A small multi-label image tagger, trained from scratch: 48-pixel images.
Rows from block 5 of a small multi-label image tagger, named by matrix and row number. Rows with one number belong to one neuron. Each number is 128 + 32 x the weight over its row's rms, rounded and kept within 0 to 255. All counts start at 0. Numbers have three digits each. After the name is the row's rms in percent of the matrix's.
After each neuron's rows are labels from the 100 images, of 14848, where the neuron reaches its highest value: "responds to" is what is common among them. Only what is clearly more common there than usual is listed. The data: photos with spoken descriptions (Open Images, Localized Narratives). In brackets: how many of the 100.
# fc1: MLP up (model.blocks.5.mlp.fc1.weight, 1536x256), inputs 86-171
# fc2: MLP down (model.blocks.5.mlp.fc2.weight, 256x1536, transposed), outputs 86-171

fc1.139 098:129151115111144091136143102151143112171102161041171150155183151122172147148176110155108134095177097134145125063143101160097114187138179182121144058084093090150129124116133136175097140067085147173153116137093178162147062154149093095108121100098148128142151206
fc2.139 098:139107098086158107058122125126180167161078114126117173133125130111152148081133131091126046145119180124142173149129111151121151120103178145086051122124137173115155192176141133151120162140151093125143092104103101128141087145167128133093097110056116103108108094
responds to: text has "water" (25)

fc1.200 105:079153131133113159163085141158228117123147156104114162171158096087218160127139137135171148083185142118181154152093128106177117129148120170183090136112108116125110139139149117058097157162138142106126112145107145085150113181073127180101167120168156187128141180
fc2.200 105:160065109144167175097150083130087083155137144116084128167151201104096106118102166151083129079131087145127144047173136123124182109144142150139178171120118144113174145130058080239146099144170150125160110134115154179098105073138172132171126079089172183137159134
responds to: text has "flowers" (30)

fc1.201 095:094074113148140141131133162030162149099158131097162127188118116099135157128129147106187164081155101162051136151135134184156152105152093109083149129125097110108119120161125171109119119119087077146161200060108131116158151133119151122126132124166092120104084123
fc2.201 106:134129150134186118025126152208144154205121157143135206111143138158119122113095120110014093126142142103176116104121119171131115162120107131118142116179129146153134141158135122107133143136104066103096114149101101170106184179157101109069107155068184146129116141
responds to: text has "flowers" (28)

fc1.241 087:143114112122158119104145152159118160146160136102124110090128142171121105107108101156078090120053194082161097111089139094128199118109106173087082096178140127132122159103065102163122167092129159110165108141154181104181129090089103145093134126094107139111212112
fc2.241 077:195100184179132123135112126185161156115032117130132128167116102179108126163163098163090105115107115120115121089090062154216091180123091128140142145083176160112050112141108117123130114165143153168108116113172096124122054157116111143135125148152082136158136143
responds to: text has "people" (60); text has "standing" (54)

fc1.267 105:120113097138125059106120136104077153154159106139179102186151113100128191123087127137128192183175101135158136159147155111164155167088141147205123094150100160156117053105144136116150143130136067133124173141149154128192101145077086129134090150122122208138069128
fc2.267 112:196124172148098120131134126095154180170168186079109051114153091117172156126159141084160043074098135090130120126125114125139090173097135197112089179146140124135147065162123134119084158090130118118162131136128202127111135171203182151154073155150134096123092075
responds to: text has "flowers" (38)

fc1.627 102:103086128063079188125149183069173174128129124071121079151141093150162127105179133118156164186174116156145166171159111127103128137156048218172146046143101166137132112097108130100166151118066107135156139072133189093182132163157143145102109093126169090075111183
fc2.627 113:135132149185189138107158169110131162142171126129113169097169138174110099095108084088060129081156122091110084103141139165137138150121189193143127102104138125152158144168080114086119118184105073204114094123138089115124140182130142174104155111136145168119049105
responds to: text has "flowers" (33); text has "plants" (28)

fc1.387 101:130070104130170198143141186116137149148097116127159098196212113146164164130141099189181170189150116123097066138135139122059105143168145102117114119085112122085127109082175108129163164138146101141103098068123090085144167089157126060168153085077122108101097131
fc2.387 102:106135098177069056085122171127131182146117112072172191128139136170104121135140133081097137154169147141082153161148145164088100106088052140064123147120116198133119123189131146126132118102114112037097084174127148148139144139108085119093088130084096148152119090
responds to: text has "flowers" (25)

fc1.673 112:111091123137218073106165100141153036168113124090162161094127117146141130191123098152135163136125110095196134195115174086125113115135124160168133094131096107177137134128078136138118156186155108137166166113140100098165153185193058143153104156134126162082170172
fc2.673 106:222157195210113065144116144156113183143180173140130146107091093128085081110123166101142128123099149176111091135129190152112118102096059159105168163116126203193161129116151122099107160132101117094161152216127047075118142128121130101205136089158134095168188107
responds to: text has "water" (27)

fc1.731 095:032133095123146155130147136205136136156143082134124149153133155119135096150165132177203179069104100156111125132114140118108150125129140096140080088106074124179113170125157127092078157141109112089132121155126115131211075109110108157099144133099111115138207126
fc2.731 112:131131204138052140162109103116104113093150176112123145131155114132086119188099180105119029068107143116079117095166182055116082127114089146125125121142117125172087130168141113172139123123144159123114118150159157184063128140085221108109077113148105157158185143
responds to: text has "flowers" (38); text has "color" (31)

fc1.595 097:087118072179078167159075184184117157108206173153162173069107134143194113102176105128152117113144153157108160142112127127116144132135108167140113167112145137087169138141123139113179174151148161131137111156128143168084149142121079095138137072117109115130128135
fc2.595 115:122101088117131154112113132089118138124131147099143122111105136204130156130102182149118138164120143157153105173149124156183139085115115158108048118101113111096107119079121134124119107115086119142113123138144150161143118133133140075140072158117118215171096064
responds to: text has "people" (75); text has "holding" (43); text has "buildings" (33); text has "them" (25)

fc1.268 095:082070113173157101104105093105128101080200121178105089147086114143118189134110044118134128169096156154104114127122068144115108096155174130094115060169175114101094190115121083177146118105089183137094149137205146088197100181150179152174109120139176178070151095
fc2.268 090:122150148147153127162134173148200158137097063085072147110166120163127140140192138161136080095141222092092156108151125175174078143102098104159117135098152132151153089151120119074137103095165170138140090111115181144099092142063060098152059174138108155117168079
responds to: text has "people" (51); text has "standing" (50); text has "holding" (41); text has "sitting" (36)

fc1.316 107:103144130139123088080060148138091105105109115133104096160115156100180116137106128057166171146089123141191095205126184119078125140113118140105167156148117186081168181138128107155145096183189118200155130128089195147082174122102092129146130087162140118102026191
fc2.316 098:135095204126132107083114120122155137119090154146108156089098128136112120116076154080117126134159143130119116157149126184136158169132192102129171152124141105153145121102190102118130114154086177138151126096161091082175138183140094155133156150120133088139148054
responds to: text has "water" (25)

fc1.587 105:108078123162124171132116118165169052100087152133140108151173111159145106174129134115132138153164095168161164116120169125093190100172180112113115130126133108066178124097154154166084154105124117110163194073151135100189162203156150085109168091094148135156158202
fc2.587 096:123083133163139109129123143104124168185103138119224131107164157148100153123169081113074152114145133127125117175190192141069081066142063072137127119149149132175136106181101143102118173146160186179172113126077066152180180157119174169135076130152171122164083078
responds to: text has "water" (29)